{"dataset": "capsule endoscopy frames (Kvasir-Capsule)", "color_jitter": 0.1, "downsampling_factor": 8, "kl_weight": 0.01, "beta1": 0.9}
Rows from block 8 of the encoder, named by matrix and row number. Rows with one number belong to one channel. Each number is 128 + 32 x the weight over its row's rms, rounded and kept within 0 to 255. All counts start at 0. Numbers have three digits each. After the name is the row's rms in percent of the matrix's.
# r30: branch 2 reduce pointwise conv (encoder.blocks.8.r3.0.weight, 48x192x1x1), inputs 48-95
# b30: branch 2 3x3 conv (encoder.blocks.8.b3.0.weight, 72x48x3x3, transposed), outputs 6-11, a 3x3 kernel for each
r30.0 090:193165188160076113182105088142127148139111107130115153119165077118152137119148120111120110123178065145121119126074095086108137131167146083103143
b30.0 097:182128132084108121139159139114149234124144181153120121135106154156107076128161121170098127086115101098168132120145130091132167138147123124147089156120094168147125
r30.1 079:106109104129117108153125104114098094087158140134144141132134107126167096120136133088092161110131134103111086155098094120165059194145183132154107
b30.1 085:103149083165129210127155174155163080169109097137139149155116123098102181105126107134147149121066138124149085129134163106045160112156158062135164150180139159100135
r30.2 091:139110115138159119136129124144117153104116102124139126143120130119136123138150095119132127155112150098108120126135139179118143099113102166121122
b30.2 106:101120097105140185148147155119141177151111139105119108114151110150146114123147134132150151159098117131096105128145139152087117164164128122126109159104146200079145
r30.3 108:105141113155145112124100119117160112099137140072117138146141129150099152182120173156135137068131162100073089113129090135101135169173145134116128
b30.3 102:089124122142105105151124178149138104062101128119141136093121118223142101114096119128137177089141070165117095092090117096154134116138092069087119176078148122139107
r30.4 104:118138154120146153133130137164138138110137159112117144115167095102158153141151147111111101132128093176111131087162148099081156121132127139130123
b30.4 104:126129164133159190114141099141155146083096119107135126121159118115089105126174104126139166194058145140114161148086099127138135158147109131163135162126121160113141
r30.5 091:145124073112124129099106130123119131152161133110152063083115104138159154105172150156139112151094172125146114145161140094102134142126103131161164
b30.5 089:094107139137084099102113160131097121092099129130134136141163155150140160111154113144109102121124089127128130085087143137143135115131143119137120077171097071057167
r30.6 118:134160109109131109131116137132089114149108118123116107131119090193125141101123127128134139133066212142119120120179163132174155127116128141118132
b30.6 125:121162132100112122102117132118135151091139134071122137125093126105097133167159136141134134118096110164107146132104109117101123231158195162134176158100113160114156
r30.7 098:140162107134106149147089097122131096125145156179192184106118117150094129111144125145090121092118228127129097123138126112160074201062109139109092
b30.7 107:109125121113114165134144112080119158088133150159144106072128126174174118121154087108083145007066241101101172077144100147131104096146087150100140117158194115082164
r30.8 088:123141125112145148106123107099129103124114132134127136112135105113126101110127123132087144113092149131162106134108130103135121111132120121113148
b30.8 094:131180138136148211144075121136139219090099135111114116119121139148085097144112165148098111142077136111139108117104109121039142172133130128103118221147126168135142
r30.9 091:129178107096091140121166136127145125145161151148155118130168139126092128089101112154139155124128121081157114111130134116153105143104146125137132
b30.9 092:113144126142099116097111118120092141119090119127118118126144095126158143090100125084159154063090126101130160110076082129175134121110123112100109164091107109143105
r30.10 107:114152133116136141156122139131168129159108111136100114116082095109104091162157118167110188145149167141111202114116145099114118167108135188093139
b30.10 106:129103148119089133100124161091148073150099160112100132131103119113127132130132146104108116088110120100169137127100132135137121153158109112190062160105113092212140
r30.11 077:122122080173137144107158169111125137138122088163128119125129162168091158113149145156142157170181129109091166094161129129111147134126091131118121
b30.11 083:111108139114166169111134150089157102131136132114117163164124094112129110125117154110105111185113140172110127164151149194099108182135141162134144137198155168149100
r30.12 114:111152139136095121147091094144152101145154132199159150101129108095164068150130120103148145139131173125075125164156151082133229145143137191119115
b30.12 115:081151099120115134113158143094157137127146121108126136119142076134099143086137158133089134169096197113097135082140110151153131131175109077165074169133180177123137
r30.13 096:156127091039134114081119147134091146133093148083107151138120115139124140122119109131134067097087109156162141122119151094138133085193116153143119
b30.13 091:137141142153135043161100116141112101081107164160134146123148144074112169110127125147170106158088124166110134135116146169131162144103127080113108089169127115105120
r30.14 101:181191121104153155120048116113124086116180113104128132103125139151060084127159128115115137112085165121125086094122169110131129135111113150125081
b30.14 103:141129143137125113114109108131183144086100113135148116177147145148097124116128064151118145136130181118116143108124101196104143107113076138162148099156141080117132
r30.15 105:079109112123128111162144171150149149188169143100092140122105135104132165111121172106157085171104079144128104126159100142148207149137119077137158
b30.15 103:117149113139096139139160132116147186121098178120101107152119144056125128108125171100145111153094161134126072107131144159159084158193159158093149118124109144150161
r30.16 106:098105199101120130118109092121098120162143141182126108143133146148157137122106158129127104158121196112147110121186125125104164110163123117107127
b30.16 097:115080113122173129112130138142115094107167125145096139066096130093135138164116136142171085199167105195116107117100119170147151168175131165141125130128121115143100
r30.17 126:107147153124123118100133151095158112166141136114119137112122099124104132142127127140122130142113168161112123126146168166159112133127136163134113
b30.17 127:152103120134162114109167096094113092109185136057134093160126093078118141089155096167148152083075156111115181181126138138073127096207110166113168113070128118087188
r30.18 119:128106120147103100175101147159107149203115121108112116150103142136113093113104157123159154116098167148126165140181143135061153141136155191113153
b30.18 122:129137127142078153091147126134111085153148151132128128114107123107125150120176106160107131134136057162165049106146125123119175110162122147116155088150117169141165
r30.19 083:096063154121103117126129154146068139129117114081125129154147166112168141132118160153158101105125147135117122105181123212162149119092127127090146
b30.19 080:152086161119076163118148141162119108135093061109098129124137110153151166107180102180137111163165060133145116154125106140132124115115119145119089136121094149121181
r30.20 103:132109087136131111155122155148145113116100140137145105144137107218161107092134102117131163115127197110161128067151124148147137130095084138107192
b30.20 096:154108124144039104119189104104126111151125076150117125135127135160110151128141135120152142081101086085149201142126201096109156094136122098140157156068127096200109
r30.21 104:137093071123120116125117136094116084112113110121123115137115140156126122189171122148114132122136084175141193144173155103148145145115111091113112
b30.21 097:103078128133095103110168136189158129184170068138106145125124105142117083121154115110111169168174162156090140081114147175165134101146142100081140141089110164146140
r30.22 084:120119148179115145183128106151148123134152105120113120143132137144121134097124136171101143120157151153163135139111154102115148109132102145127113
b30.22 110:159130122143138084129184116145159050143132067148142129092086141156109116118099132101138018170241156165172103112114111152137123144148130153125139162109087103178127
r30.23 088:139098095209131080160162097154101125103079126128134133105112130145162105164122129166124122188121101105086107042137108084154215124129132086072073
b30.23 078:145142124109145122115133151121085133123123167152114099150122103126157176143153111126099190105120134107106154117171149064116083108100132130139126131100108069125121
r30.24 113:073147194137106136118113108167130128177109134178089119171126112112148152110095092114145109152171107164125122151113161143068192127164155163106123
b30.24 110:164159168144053142123171108129097153170165120111107079114161163131159126126161132115087111137139095143117096092161120096109148138112148190098114042183078213098160
r30.25 094:116139085114156121166106132145135138106136144118112118154117115076121135096160146109146109123124125101113131138184126116131170119133089181101141
b30.25 092:093175078136087101104114189110111149156111152162100149127165118189197143163151048130156135125066132119117124120142139109145106077123143115150137115106176117127125
r30.26 090:126102119120142116167115166156169141089108108123134125148111161117131121133131126140125114122147126127118120132111128121134068110132137123119140
b30.26 091:111165141148190152135076124111184203083153185125121094146097121111082128122072158134110117146086133164141099112105143168143177157112139161112127205220116115134089
r30.27 079:138128141150141150112146155102155124131131120072150090099103077145106111131112122141173106105143111154169144122169196115125160101097099105146110
b30.27 087:120133130132134142121110140110128174131205204156160107156182172100081113160149132177068125108105081142093129139127133152114122242117117120105121107170107175113130
r30.28 105:161197148126139119122101109110132085050147117184135154120106113132136083156137085120099144110188165061084143101095155114184068147149136156135125
b30.28 087:138194108079122078136174092093167104143131078137162087153080109104151090133185126159115161078037172131132140116158116180164089126147119173111113130096163088145129
r30.29 116:148113130104106106161149126126090158148130114144116146120100178159148126113112137132137126133118168121151149095119071133156141101126116150139123
b30.29 095:122110152129062116137136120131071099193123119164099125167159131101071125121158181129158121054125111146170208138149157123113113115098107131178131097096131135115131
r30.30 083:165131139162088167097109130118163155155158130138103123135119148130116129145119124149160110119160140135088103116138137167143119117129123048078129
b30.30 088:160132118120142092149130145143183093123088128104147104092095122127121171160152102128128114153161133081105116127101118150151127121155154081141164142123099063222098
r30.31 090:145147135082132119118137072108110100025169139152122145128137116098193161142100112095119166154149175147134120111072168114154106114128140123144135
b30.31 093:143123166134110122127106118118104117136136156134137088109134124135140131109201120192081098134093142089144162152094162096135090139100133161080134111121113116147130
r30.32 100:117185090140126146122119105103136140122155125122159108144153150172080127185138132179127131162093109095125118145133094180133157114140091127157175
b30.32 089:118095104140102118184110170106100152134102164144157140137148112150097092129067108173075095108160127113200130094156128146129155064100143087128089084213021148180167
r30.33 093:127134103155122121119115136139133109157189132145174069140110091156167118103125122137140106138099171092120117128102134202122024204131133193147126
b30.33 095:131045144160140045140143124134125123113113124123134146143137128194082137147099132103174101086181142131119152158105138117154123082194080112188112170069126091106104
r30.34 102:128067147159138097128166128112141141137074130120112145120142141130139115147123125125116122100100145158106178103151121122127202135131131127144095
b30.34 113:136077115137191178110096108172130150077136159112112114100105139118056148156125133122132100180080150082115149124125117105102144169098099160111128143206159126099085
r30.35 112:166121120169107133132055080143104114116137146160132182147073142102154154136114126125152123133173106145140108142078074083063125166127137133152113
b30.35 109:136095150153128125144162104137110085116105140119163074091095107140138181108113110120120166189113077108135124124089121090123108132137158116160167132116125108144167
r30.36 090:147162081114076099117116143104118134150126137150134138153153082108120122139135157079129120117129103162114142104091082088148123076121130143089139
b30.36 094:107094096135136114118107177150118099135105125132142137101150122102195200134128099139121152118114129081120168119158093119184124111110089157124088096204165115135144
r30.37 114:119082091151096119106143127111082093143165106118155099119102129165138123114121095103090098137088166140097137085144102115126162162125133117147096
b30.37 121:133105103141153161125145088135146203103146113109118131111163138140132120131151112110098153147133173080146135099130128134104127116158111141149152088184135158053140
r30.38 085:102117136067144125106092165112155123103119099101164125136120117165116128160155154122097138116178139135162158128115123077111099146078115145122153
b30.38 094:119173076086137127117139138133157119123101125155100076151132113183108160115127115144139160082143108148104115123123122115152107107101108127103169104139105161129080
r30.39 093:132089162171075130126148142103095122132100124113095147105089107159141142144148097082133092132166087169097148124121091140064204115116190121117067
b30.39 092:101143082107140090135136134200089084158123160149104098122109118093171206146140134170108127211119158190121070117124098118107235093151158182108143089158112132102166
r30.40 109:096125070130105157113151096135108100110106112166125111147116088097178118164128137154134139117135088121114128108136066127080084127084136118141146
b30.40 094:121124127109124084147103152176135216113160183104173158135092153129111140110156110143122152112076122098143146167129132168138158188161150134165130164170129139133123
r30.41 096:081147122110070181102079156136122155169133126080104091176098132127133164095128121156120136139130143091080133125106100141131118115117081103126175
b30.41 081:135163124097069126150111147120076150107166105140136155113170133132112107118166122114104174061144078180175112158111144108107124068107143114157172103073077138150160
r30.42 116:074133166124078120115153120135124119123144123129138111150152128133114113124117147177121146178156132121084114154111091143150143148120131134131134
b30.42 121:139161126098141077127147126134141141138131111100155100158118136102108089160166106130128139182112131122137123125187138070093100119139160136131150138096124165111131
r30.43 098:125135135121138124111147128123177112133099098150125139115144123165100094116108149123104122081047146153110096159148131109136137127141123131098122
b30.43 104:118110097128083087143159138134142147116194112129116110112146099107123127138111155117165139156156165114068109108102121099179177070147108097098109229074117079201134
r30.44 077:083176104078125160111132122100093116101153173118132124120173147122105099143126144083126180089103090094121119136130125134122113108182114167205123
b30.44 094:155127132166126081130103113112159120114128096138122139112156112152132084128119105094134184137152105137118113132120142130191113067141101121150093105081162144131068
r30.45 118:108128157128135120124169191124119131161164128146133076103144120174132146129106122161141172123033216127115116074192169131111110157100117206137122
b30.45 115:135128123139124158118085118125189176120097150156115120088054164127138138155107142152141104122168121097120109123126103138061169098129111128093117152210078122075124
r30.46 107:103068107156189074122126136136168147173105130067138099099136124095140158109174155091107050157081057103124118189134097147116170141193099164158110
b30.46 089:150170064141121163108098125084145167130101112097089078185183116090123139126117153137142112082113150140099155112182093141124097132113145100140104130136106129189165
r30.47 112:095142188092125130133095132158168147132089114157141143136091137132110105119134124160142153099168176148128136160112176104169158126161159043147134
b30.47 107:138178149106149077125163148108126101138136129110157138125097143101101119151128167117110114189121157186076121133130140137101118127155184168132162080103089210106120