A small image VAE, trained from scratch: 5.3 epochs.
Rows from block 11 of the encoder, named by matrix and row number. Rows with one number belong to one channel. Each number is 128 + 32 x the weight over its row's rms, rounded and kept within 0 to 255. All counts start at 0. After the name is the row's rms in percent of the matrix's.
# r30: branch 2 reduce pointwise conv (encoder.blocks.11.r3.0.weight, 96x384x1x1), inputs 154-230
# b30: branch 2 3x3 conv (encoder.blocks.11.b3.0.weight, 144x96x3x3, transposed), outputs 18-26, a 3x3 kernel for each
r30.44 075 [131 109 126 106 118 105 108 129 123 143  85 168 127  95 140 119 132 160 149 143 126  89 162 144 201 146 151  73 182 149  68 162 155 164 116  77 132 217  96 186 166 151 132 159 112 123 119 170 172 104 200 127 159 138 149  86 150 144 104 132  86 127 160 129 102  88 125 119  39 101 129 156  93 119 159 109 174]
b30.44 080 [137  96  72 159 171 104  66 102  82 163  64 153 124 115 113 113 180 113 144 139 148 107  88 115 141 106 128 133  84 157 112 111 130 131 113 134 126 150 111 142 178  81  97  92 151 125 122  82  88 114 165 166 104 124  77 132 171 106 143  69 143 139  92 187  83 191 107  93 142 114 123 197 149 193 114 111 103 101 114 208 122]
r30.45 086 [112  86 183 142 137 130 175 104 167 120 177 104 142 109  96 103 151 162 139 125 112 105 139 173 130 139 142 113 103 159 141 148 125 121 156 163 148 142 118 130  72 160 151  94 178 127 129 165 168 151 111 161 188 128 152  92 161 150 146 120 148 144  77 132 120  65 155  84  91 137 111 155 172 121 179 112 159]
b30.45 091 [137  99 117 128 171 146 123  84  73 135  74 138 157 152  92 172 115 177 128 109 124 103 111 131 111 161  69  81 111 151 160 100 108  92 128 122 124 128 101 137  81 141 163 114 182 105 116  62 113 111 163 115 160 116 131 114 125  53 158 118 138 124  90 162 109  98  98 149 165 131 124 118 155 132 122  96  81 120 111 220 123]
r30.46 104 [123  97 127 138  95 164  83 117 113 113 108  93 125 128 140 169 129 139 110 119 115 125 178 135  97  85 137 112 101 123  99  81 120  92 112 228 159 151 117 179  71 133 148 155 104 123 130 128 171 116 154 139  60 145  77 132 127 154  98 149 174 120 127 153  87 117 153 125  90 128  98 109 115 151 174 193  93]
b30.46 099 [119 123 139 132 135 170 122 123 141 119  77 128 144  89 135 133 131 123 156 143 154 113 116 171 105 133 100  96 126 113 104  84 118 132 167 177 131 131 142 137 187 131  46 114 161  76 160 128 140  90 139  80 186 166 104 155 104 187  60  70 164  98 110 155  25 152 139 130 185 164 132  94 144 187 162 171 146  96 122  91  84]
r30.47 102 [159 116  91  66  84 121 148 106  72 122 113 131 153 131 123 110 112 142 139 100  78 116 150 142 116 124 150 103 147 124 171  87  86 151 165 137 135 129 133 133 106 108 118 107  98 203 176  61 176 114 186 125 126 124  74  93 150  93 158 106 150 113 186 110  68 139 129 170  90 141 131 184  78 137 144 127 138]
b30.47 099 [104 127 168 139  90 162 123 100 164 115 133 130 140  81  79 148 123 141 124 119 138 105 157 117 130  98 118 112 116 108 128 180 118 135 150 127  61 146  85 114 209 163  78  88 136  78 121 154 140 106 138 126 128 149 101 103 114 140 133 129 147 148 162 140 147 119 116 184 116 101 134  94 124 151 108 185 145 168 140 120 129]
r30.48 106 [136 125 136 169 110 134 142 153 130 100 167  89 132 142 126 102 100 111 125  92 150 146 134 164 123 127 120 121 192 114 167 174 135 139  92 121 141  99 109 139 115 134  77 185 137  84 141 165 132  92 117 158 138 173 155 108 105  61 200 132  65 115  97 112  79 144 145 140  58 129 146 150 107  75 138 112 157]
b30.48 101 [132 127 129 158  97 170 134 114 146 118 109 106 156 152 121 159 122 107 179  55 145 154 152 121 125 128 106 154 118 150 131 114 140 114 147 128 118  89 128 126 244  87 127 142  90 106 166 116 157 138 121 121 121 100 121 100 136 153 144  98 153 164 127 122 164  97  96 219 108  84 166  76  57 135 161 178 156 137 151  31 104]
r30.49 096 [ 65  90 108 181 179 133 135 146 135 124 106 125 125 165  80 187 118 166 113 155 143  87  85 139 190 114 149 111 163 150 168  92 134 140 157 127  95 150  92 118 145 117 180 100 108 121 126 131 124 116 125 113  99 108 121 107 132 109 145 133 109 123  86 118 103  95 130 122 154 160 152 128 121 127 110 126 128]
b30.49 087 [118  84  87 182 163 108 126  95 144  82  86  96 144 129  95 155 142 169 104 138 101 131 167 177 167 113 164 132 129 121 125 121 142 146 122 120  90 124 119  99  95 112 148  70 177 104  87 134 123 106 130 165 102 186 167 141 147 127  93 112 120 138 169  99 159 123 132  90 140 135 144 148 103 182 173 102 106 115 197 186  12]
r30.50 085 [136 123  96 114 143 137 146 155 101 113 140 124 159 145 127 166 119 148 112 135 131 117 177 111 147  77 131  93 131 140 117 152  95 128 170 141 160 119 123 111 194 133 112  97 149 151 108 137 150 166  88 127 147 180 101  93 131  66 104 130 172  96  92 102 110 147 166 166  99  75 123  71 153 187 113 129 147]
b30.50 081 [116 111 114 178 100 141 129  72  92  80 115  92 105 120 142 156 164 114 117 162 135  94 139 131 134 126 135  80 120 136  99 105 144 131 146 132 153 120 134 146 107 135 120  90 154 116 126 124  84 166 131 195 114 106 130 123 147 110 131 119  85 189 145 136 133 125  92  95 102 116 170 205  97 171 141 184  91 104  94 168  92]
r30.51 124 [140  81 124 146 165 147 143 183 160  76 145 112 120 145 108 119  78 114 119 225 118 168  98 123 128 113  87 153  95 104 115  89 143 126 144 106 118 120 130 132 137 123  96 131 144 153 141 107 134 134 119 111 158 120 120 153 107 128 109 110 115 107 180  92 116 157 150 105 150 120  96 180 161 150 125 140 156]
b30.51 123 [ 96 114 173 126  99 124 124 111 123 138 111 167  96 130 129 124  90  84 135 113 106 148 123 150 138 118 175 128 148 126 118 161 139 135  90 108 176  97 116  55 173 154 184 121 142 178 107 122 135 133 108 130 130  84  62 118 116 107 126 110  85 176 165 118 120 134 158 125  86 163 123 161  68 112 120  87 144  86 114 110 141]
r30.52 094 [ 71 144 168 122 146 144 141 135 182  92 142 116 133 100 147 123 147 161 127 125 125 112 154  98 112  92 105 128 151 116 153 156 123 142 147 126  91 160 139 108 130 178 191 134 135 152 154  91 128 137 153 134  34 179 129  95 142 106 153 160 129 143 132 133 123 141  45 110 128 169 122 149 131 135 107 157 157]
b30.52 101 [134 133 142 137 175 113 137 153 120 134  97 121 133 108 140 136 105 130 108 154 181 102 120 148 109 126 105 122 100 138 107 205 178 109 151 152 158 155 124  98 149 140  91 113 122 109 131 169  90 136 129 126 137 122 116 115 139 126 186 124 124  98 148 103 164  59 122 125 143 126 126 145 157 128 131 104 137 128 131 135 120]
r30.53 080 [172 105 156 139 141 150 101 154  94 129 127 159 129 145 144 169 130 131 177 173 163 174 121  83 144  85  93 146 101  93 180 118 153  97 172 140 167  80 187  62 129  96 128 144 110 177 134 130 145 109 178 129 137 134  73  94 114 195 138 132 101  83  93 138 153 171 135 153 177 165 130 160 160 135 168 230 129]
b30.53 083 [131  99 118 121 133  94 149 136  83 103 106 127 135 120 126 146 159 171 139 151 136 115 111 121 129 119 144 116 147 121 104  78  93 161 116 133 102 166 128 136 120 175 128  71 106 176 134 118 140 106 145  96  66 132 162 129 138 111  67 144 197 199 117 136 165 180  81 123 121 115 185 140 161 163 119 103  89  96 137 164  88]
r30.54 130 [159 143 174 114 111 108 151  97 114 123 126 142 125 134  74 125 141 139 162  90 129 122 148 114 143  71 134  80 118  77 136 110 109 165 104 136 145 131 104 156  98 208 105 172 155  97 147  57  90 126 117 155  70 111 150 154 104  87 182 188 103 170  53 203  94 152 173 133 101 129 121 184 143 136 136 147 122]
b30.54 101 [ 73 120 153 160 160 156 100  81 142 103 126 119 117 116 130 125 122 123 122 114 149  77 110  93  80 147 123 103  94 100 124 113 122 166 150  82 185 155 113 102 123 159 129  71  86 125 164 155 159 140 104  77  94 158 133 131 142 205 172 103 115 137  93  92  95  91 185 104 130 150 138 126 165 124 213 133 141  96  54 103 117]
r30.55 104 [ 72  97 107 148 168  76 158 107 138 103 156 164 172 109  87 233  94 133 131 133 143 149 138  78 120 108  63 136 120 119 167  92 110 139 125 108 114  96 110 134 127 120 112 114 142 107  85 159  92 128 129 176  93 154 107 167 176 167 130 181 141 121 146  90 184 150 159 111 156 119 137  77 143 146 117 117 121]
b30.55 104 [136 108 100 141 124 129 137 153 118 172  80 154  89 104 140 123 155 114 131 176 160 137 134  93 125 118 173 122 149 131 165 124 158  41 163  57 113  94 122  83 150 132 181 177 105 158 115 109 200 142 105 125 116  83  99  68 132 120 122 149 130 170 202 138  96  58 179  67 196  98 165 168 127 101 201 117 160  91 205 107 108]
r30.56 106 [127 159 133  97 138  98 137 182 204  96 167 109 179  90  93 116  95 145 147 174 180  89 167 177 139 143 121 139 156 110  97 171 151 103 122 177 118 106 122 106  56 160 139  65 144  70 193 130 169 146 158 136 118 177 161  93 100 112 149  94  76 174  83 105  53 139 122  79 140 127  89 166 109 105 100  89 143]
b30.56 105 [161 100 127  91 106 100 141 185  90 140 104 114 167 124 168 135 104 135 132 126 164  97  93  90 172 109 131 110 129 126 109 192 112  99 143  76  95 123 154 115 108  98  98 129 140 123 125 124 136 104 132  97 127 129 106 102 131 126 120  88 161 104  94 150 136  93 122 121 140 171 110 102 105 108 189  94  89 184 143 116  74]
r30.57 102 [121 175 153 129 148 124 117 132 140 117 131 123 156  97 138 116 144 129 144 144  98 194  93 121  70 116 139 130 121 112 107 102 122 150 107 120 116 152  79  94 123 111  87  78 169  58 153  80 128 119 129 151 138 146  95 168 127 129 120 120 167 169 104 137 114 152 110 146 107 133 126 169 117 137 121 136 162]
b30.57 099 [140 108 125 115 122 109 112 140 153 153 109 158 117 112 153 172 119 121 148 111 128 101 169 145 188 139 130  92 156 146  61 110  89 107 121 124 105 126 103  58 142 121 168  97 135 143 117  83  92  78 180 150 124 134 142  89 109 115 157  72 115 132 125 157 145 134 127 130 182 110 157  96 161 169 178  35  98 123 139 128 106]
r30.58 106 [ 87  81  92 156 159  85 100 113  76 132  92  83 148 133  87 134 165  80 114 136  76 131 172 125 136 182 165 130 173 117 149  99 116 149 110  89 164 125 115 130 133 162 127  45 109 126 102 169  97 110  95 147 145  77 201 149 129 180 157 141 100 123 129 129 105 145 175 108 162  91 158 139 115 154 144 142 148]
b30.58 109 [123 167 159 117 119 142 184 116 171  84 120 119 157 113 162 139 192 134 147 145 101 116 116 165 117 119 114 101 177 117 126  93  52 117 123  96 162 128  77 131 126 173  66 126 106  88 105 124  78 170 104 193 102 131 101 137 107 134 131 115  94 149 160  87 108 131 158 109 177 109  68 169  94 134 152  77 143 139  74 169  83]
r30.59 108 [147 106  79 154 132 132 170 178 144 132 138  79 129 119 110 134 121 132 107 122 122  95 151 129 143 212 132 103 154 146 134 114 155 117 149 142 129 162 115 101 135 155 163 115 143 108 101 183 155 168  99 158 115 168 137 150 128 136  89 148 100  81 131 134 116 100 130 116 192 145 150 196 150 150 167  94 118]
b30.59 096 [132 146 135 126  93 157  77 109 129 131  98 105 159 134 156 126  94 129 116 150 137 158 118 122 125 140  95 116 102 128  66 120 169 165  99 147 151 140  80 131 141 119 169 191 147 111 142 123  74 102 134 110 137 148 122 200 137 119  86  97 107 130 184  98 104 134  77 139 152 136 148 139  94 149 104 163 118 140 160 125 121]
r30.60 098 [155 161 148 160 136 147 116 139  92 157 140 109 174 121 146 132  71 176 141 122 127 135 131 123 111 119 138 115 139 163  73 152 145 118 132 133 141 104 131 158 115 180 109 110 138 154 154 124 160 132 132 145 152  92 147  88 110 103  95 142 160 123 118 130 107 187 157 129 133 153 115 124 132 173 134 119 134]
b30.60 107 [148 113 128 148 118 155 122 128 138 106 172  75 111 137 128 125 112 151  77 129 141  80 143 154 172 147 105  85 117 107  92 126 139 112 193 123  83 163  74 185 106 136  61 154 133 178  98 156  80 137 141 123 211 127 120 146 101  98 150 159 153  51 119 147 119 159 112 117 115 136 104  97 121  80  88 193 104 143 117 149 109]
r30.61 110 [134 115 104  72 117 112 109 108 141 167 191 127 116 126 115 100 109 164 138 133 126 108 126 118 149 177 127 178 109 111 161  96 145 127  73  99 159 167 135 136 138 146  89 126 141 209 192 109 146  79 142 168 109 121 147 100 133 138 118  98 121 133  57 101  94  86 109 167 167 102 116 153 125 123 170 127 132]
b30.61 099 [117 172 149 116  66 126 126 124 117 153 123 130 109 141 121  98 159  96 152  76 151 145 124 179 119 136 138 130  99 142 112  78 148 133  80 148 139 109 117 211  99 159 183 105 170 146 128 160 167  89 114 111 111  74  93  78 106 143 173 156 100 131 185 109 135 104 145 130  89 118 144 106  86  79 133 171  91  87 143 159 166]
r30.62 110 [143 118 109 129  90 102 103 134 147 140  90 166 103 155 104 129 142  81 143 136 132  86 131 141 130 148  70 136 125 104 144  73 120 101  85 130 169 110 110 133 171  97 135 138 137  95 146 169 125 106 156 135 138 141 118 119 125 114 106 140 109 143 132 132 105 118 113 144 146 133 104 133  75 102 118 159 123]
b30.62 100 [ 78  89 144 139 102 176 102  85 150 112 114 161 105  94 119 122 103 135 153 129 110 153 151 115  97 150  95 179  53 166 140 110 119 125  94 143 118  85 170 107 210  82 103 134 138 114 120 112 126 132 167  92 124 138 105 177 154 133 106  80 130 139  86 127 152  83 186 156 119  88 194 157 107 120 144 139  99  75  78 116 130]
r30.63 112 [115 193 112 129  88 120 111 180 105 170 104 154  97  95 169  76 103 155 161 132 141 146 111 122 139  66 124  89  99 140  80  88  88 112 104 130 122 185 140 126 151 196 144 136 153 127 145  87 103 108 154  76  92 188 111 156 102  70 150 131 157 122 104 200 101 113  99 181 105 102 116 165 143 112 174 143 135]
b30.63 100 [140  60 150 161 156 127  94 132 126  82 182  89 125  68  97 149 116 135 132 105 145  46 172 131 141 154 133 152 101 156 108  53  88 189 150 147  66 100 101 143 178 209 124 169 148 153 144 122 109 110 148  99 112  94 156  86 145 103 139 111 155 140 125  98 158 140 145 143 114  97 171  89 130  79 149 235 130 201 123  91 125]
r30.64 110 [148 161 167 114 139 161  92 161 146 168 130 103 160 127 151  79  87 135 107 146 172 137 153 158 120 116 143  98 121 165 133 144 152 102 146 171 168 160 112  86 143 113 113 101 120 114 137 119 176  99 122 110 137 136 124  93  67 156 164 138 118 164 194 183 101 145 105 142  71 158 189 105 126 116 173 174  99]
b30.64 106 [146  94 135 128 108 136 113 120 130 143 109 116 102 124 117 123 107 122 113 133 127  62 117 145 190 107  92 113  83 138 137 114 124  98 132 173 150 131 128  95 161 140 144 159 183  74 131 141  95  81 114 155 146 219 157 110 126 133 113  75 110 100 163  82 130 111 127 145 158 160 161  99 147 141 134 127  94 181 157 190  85]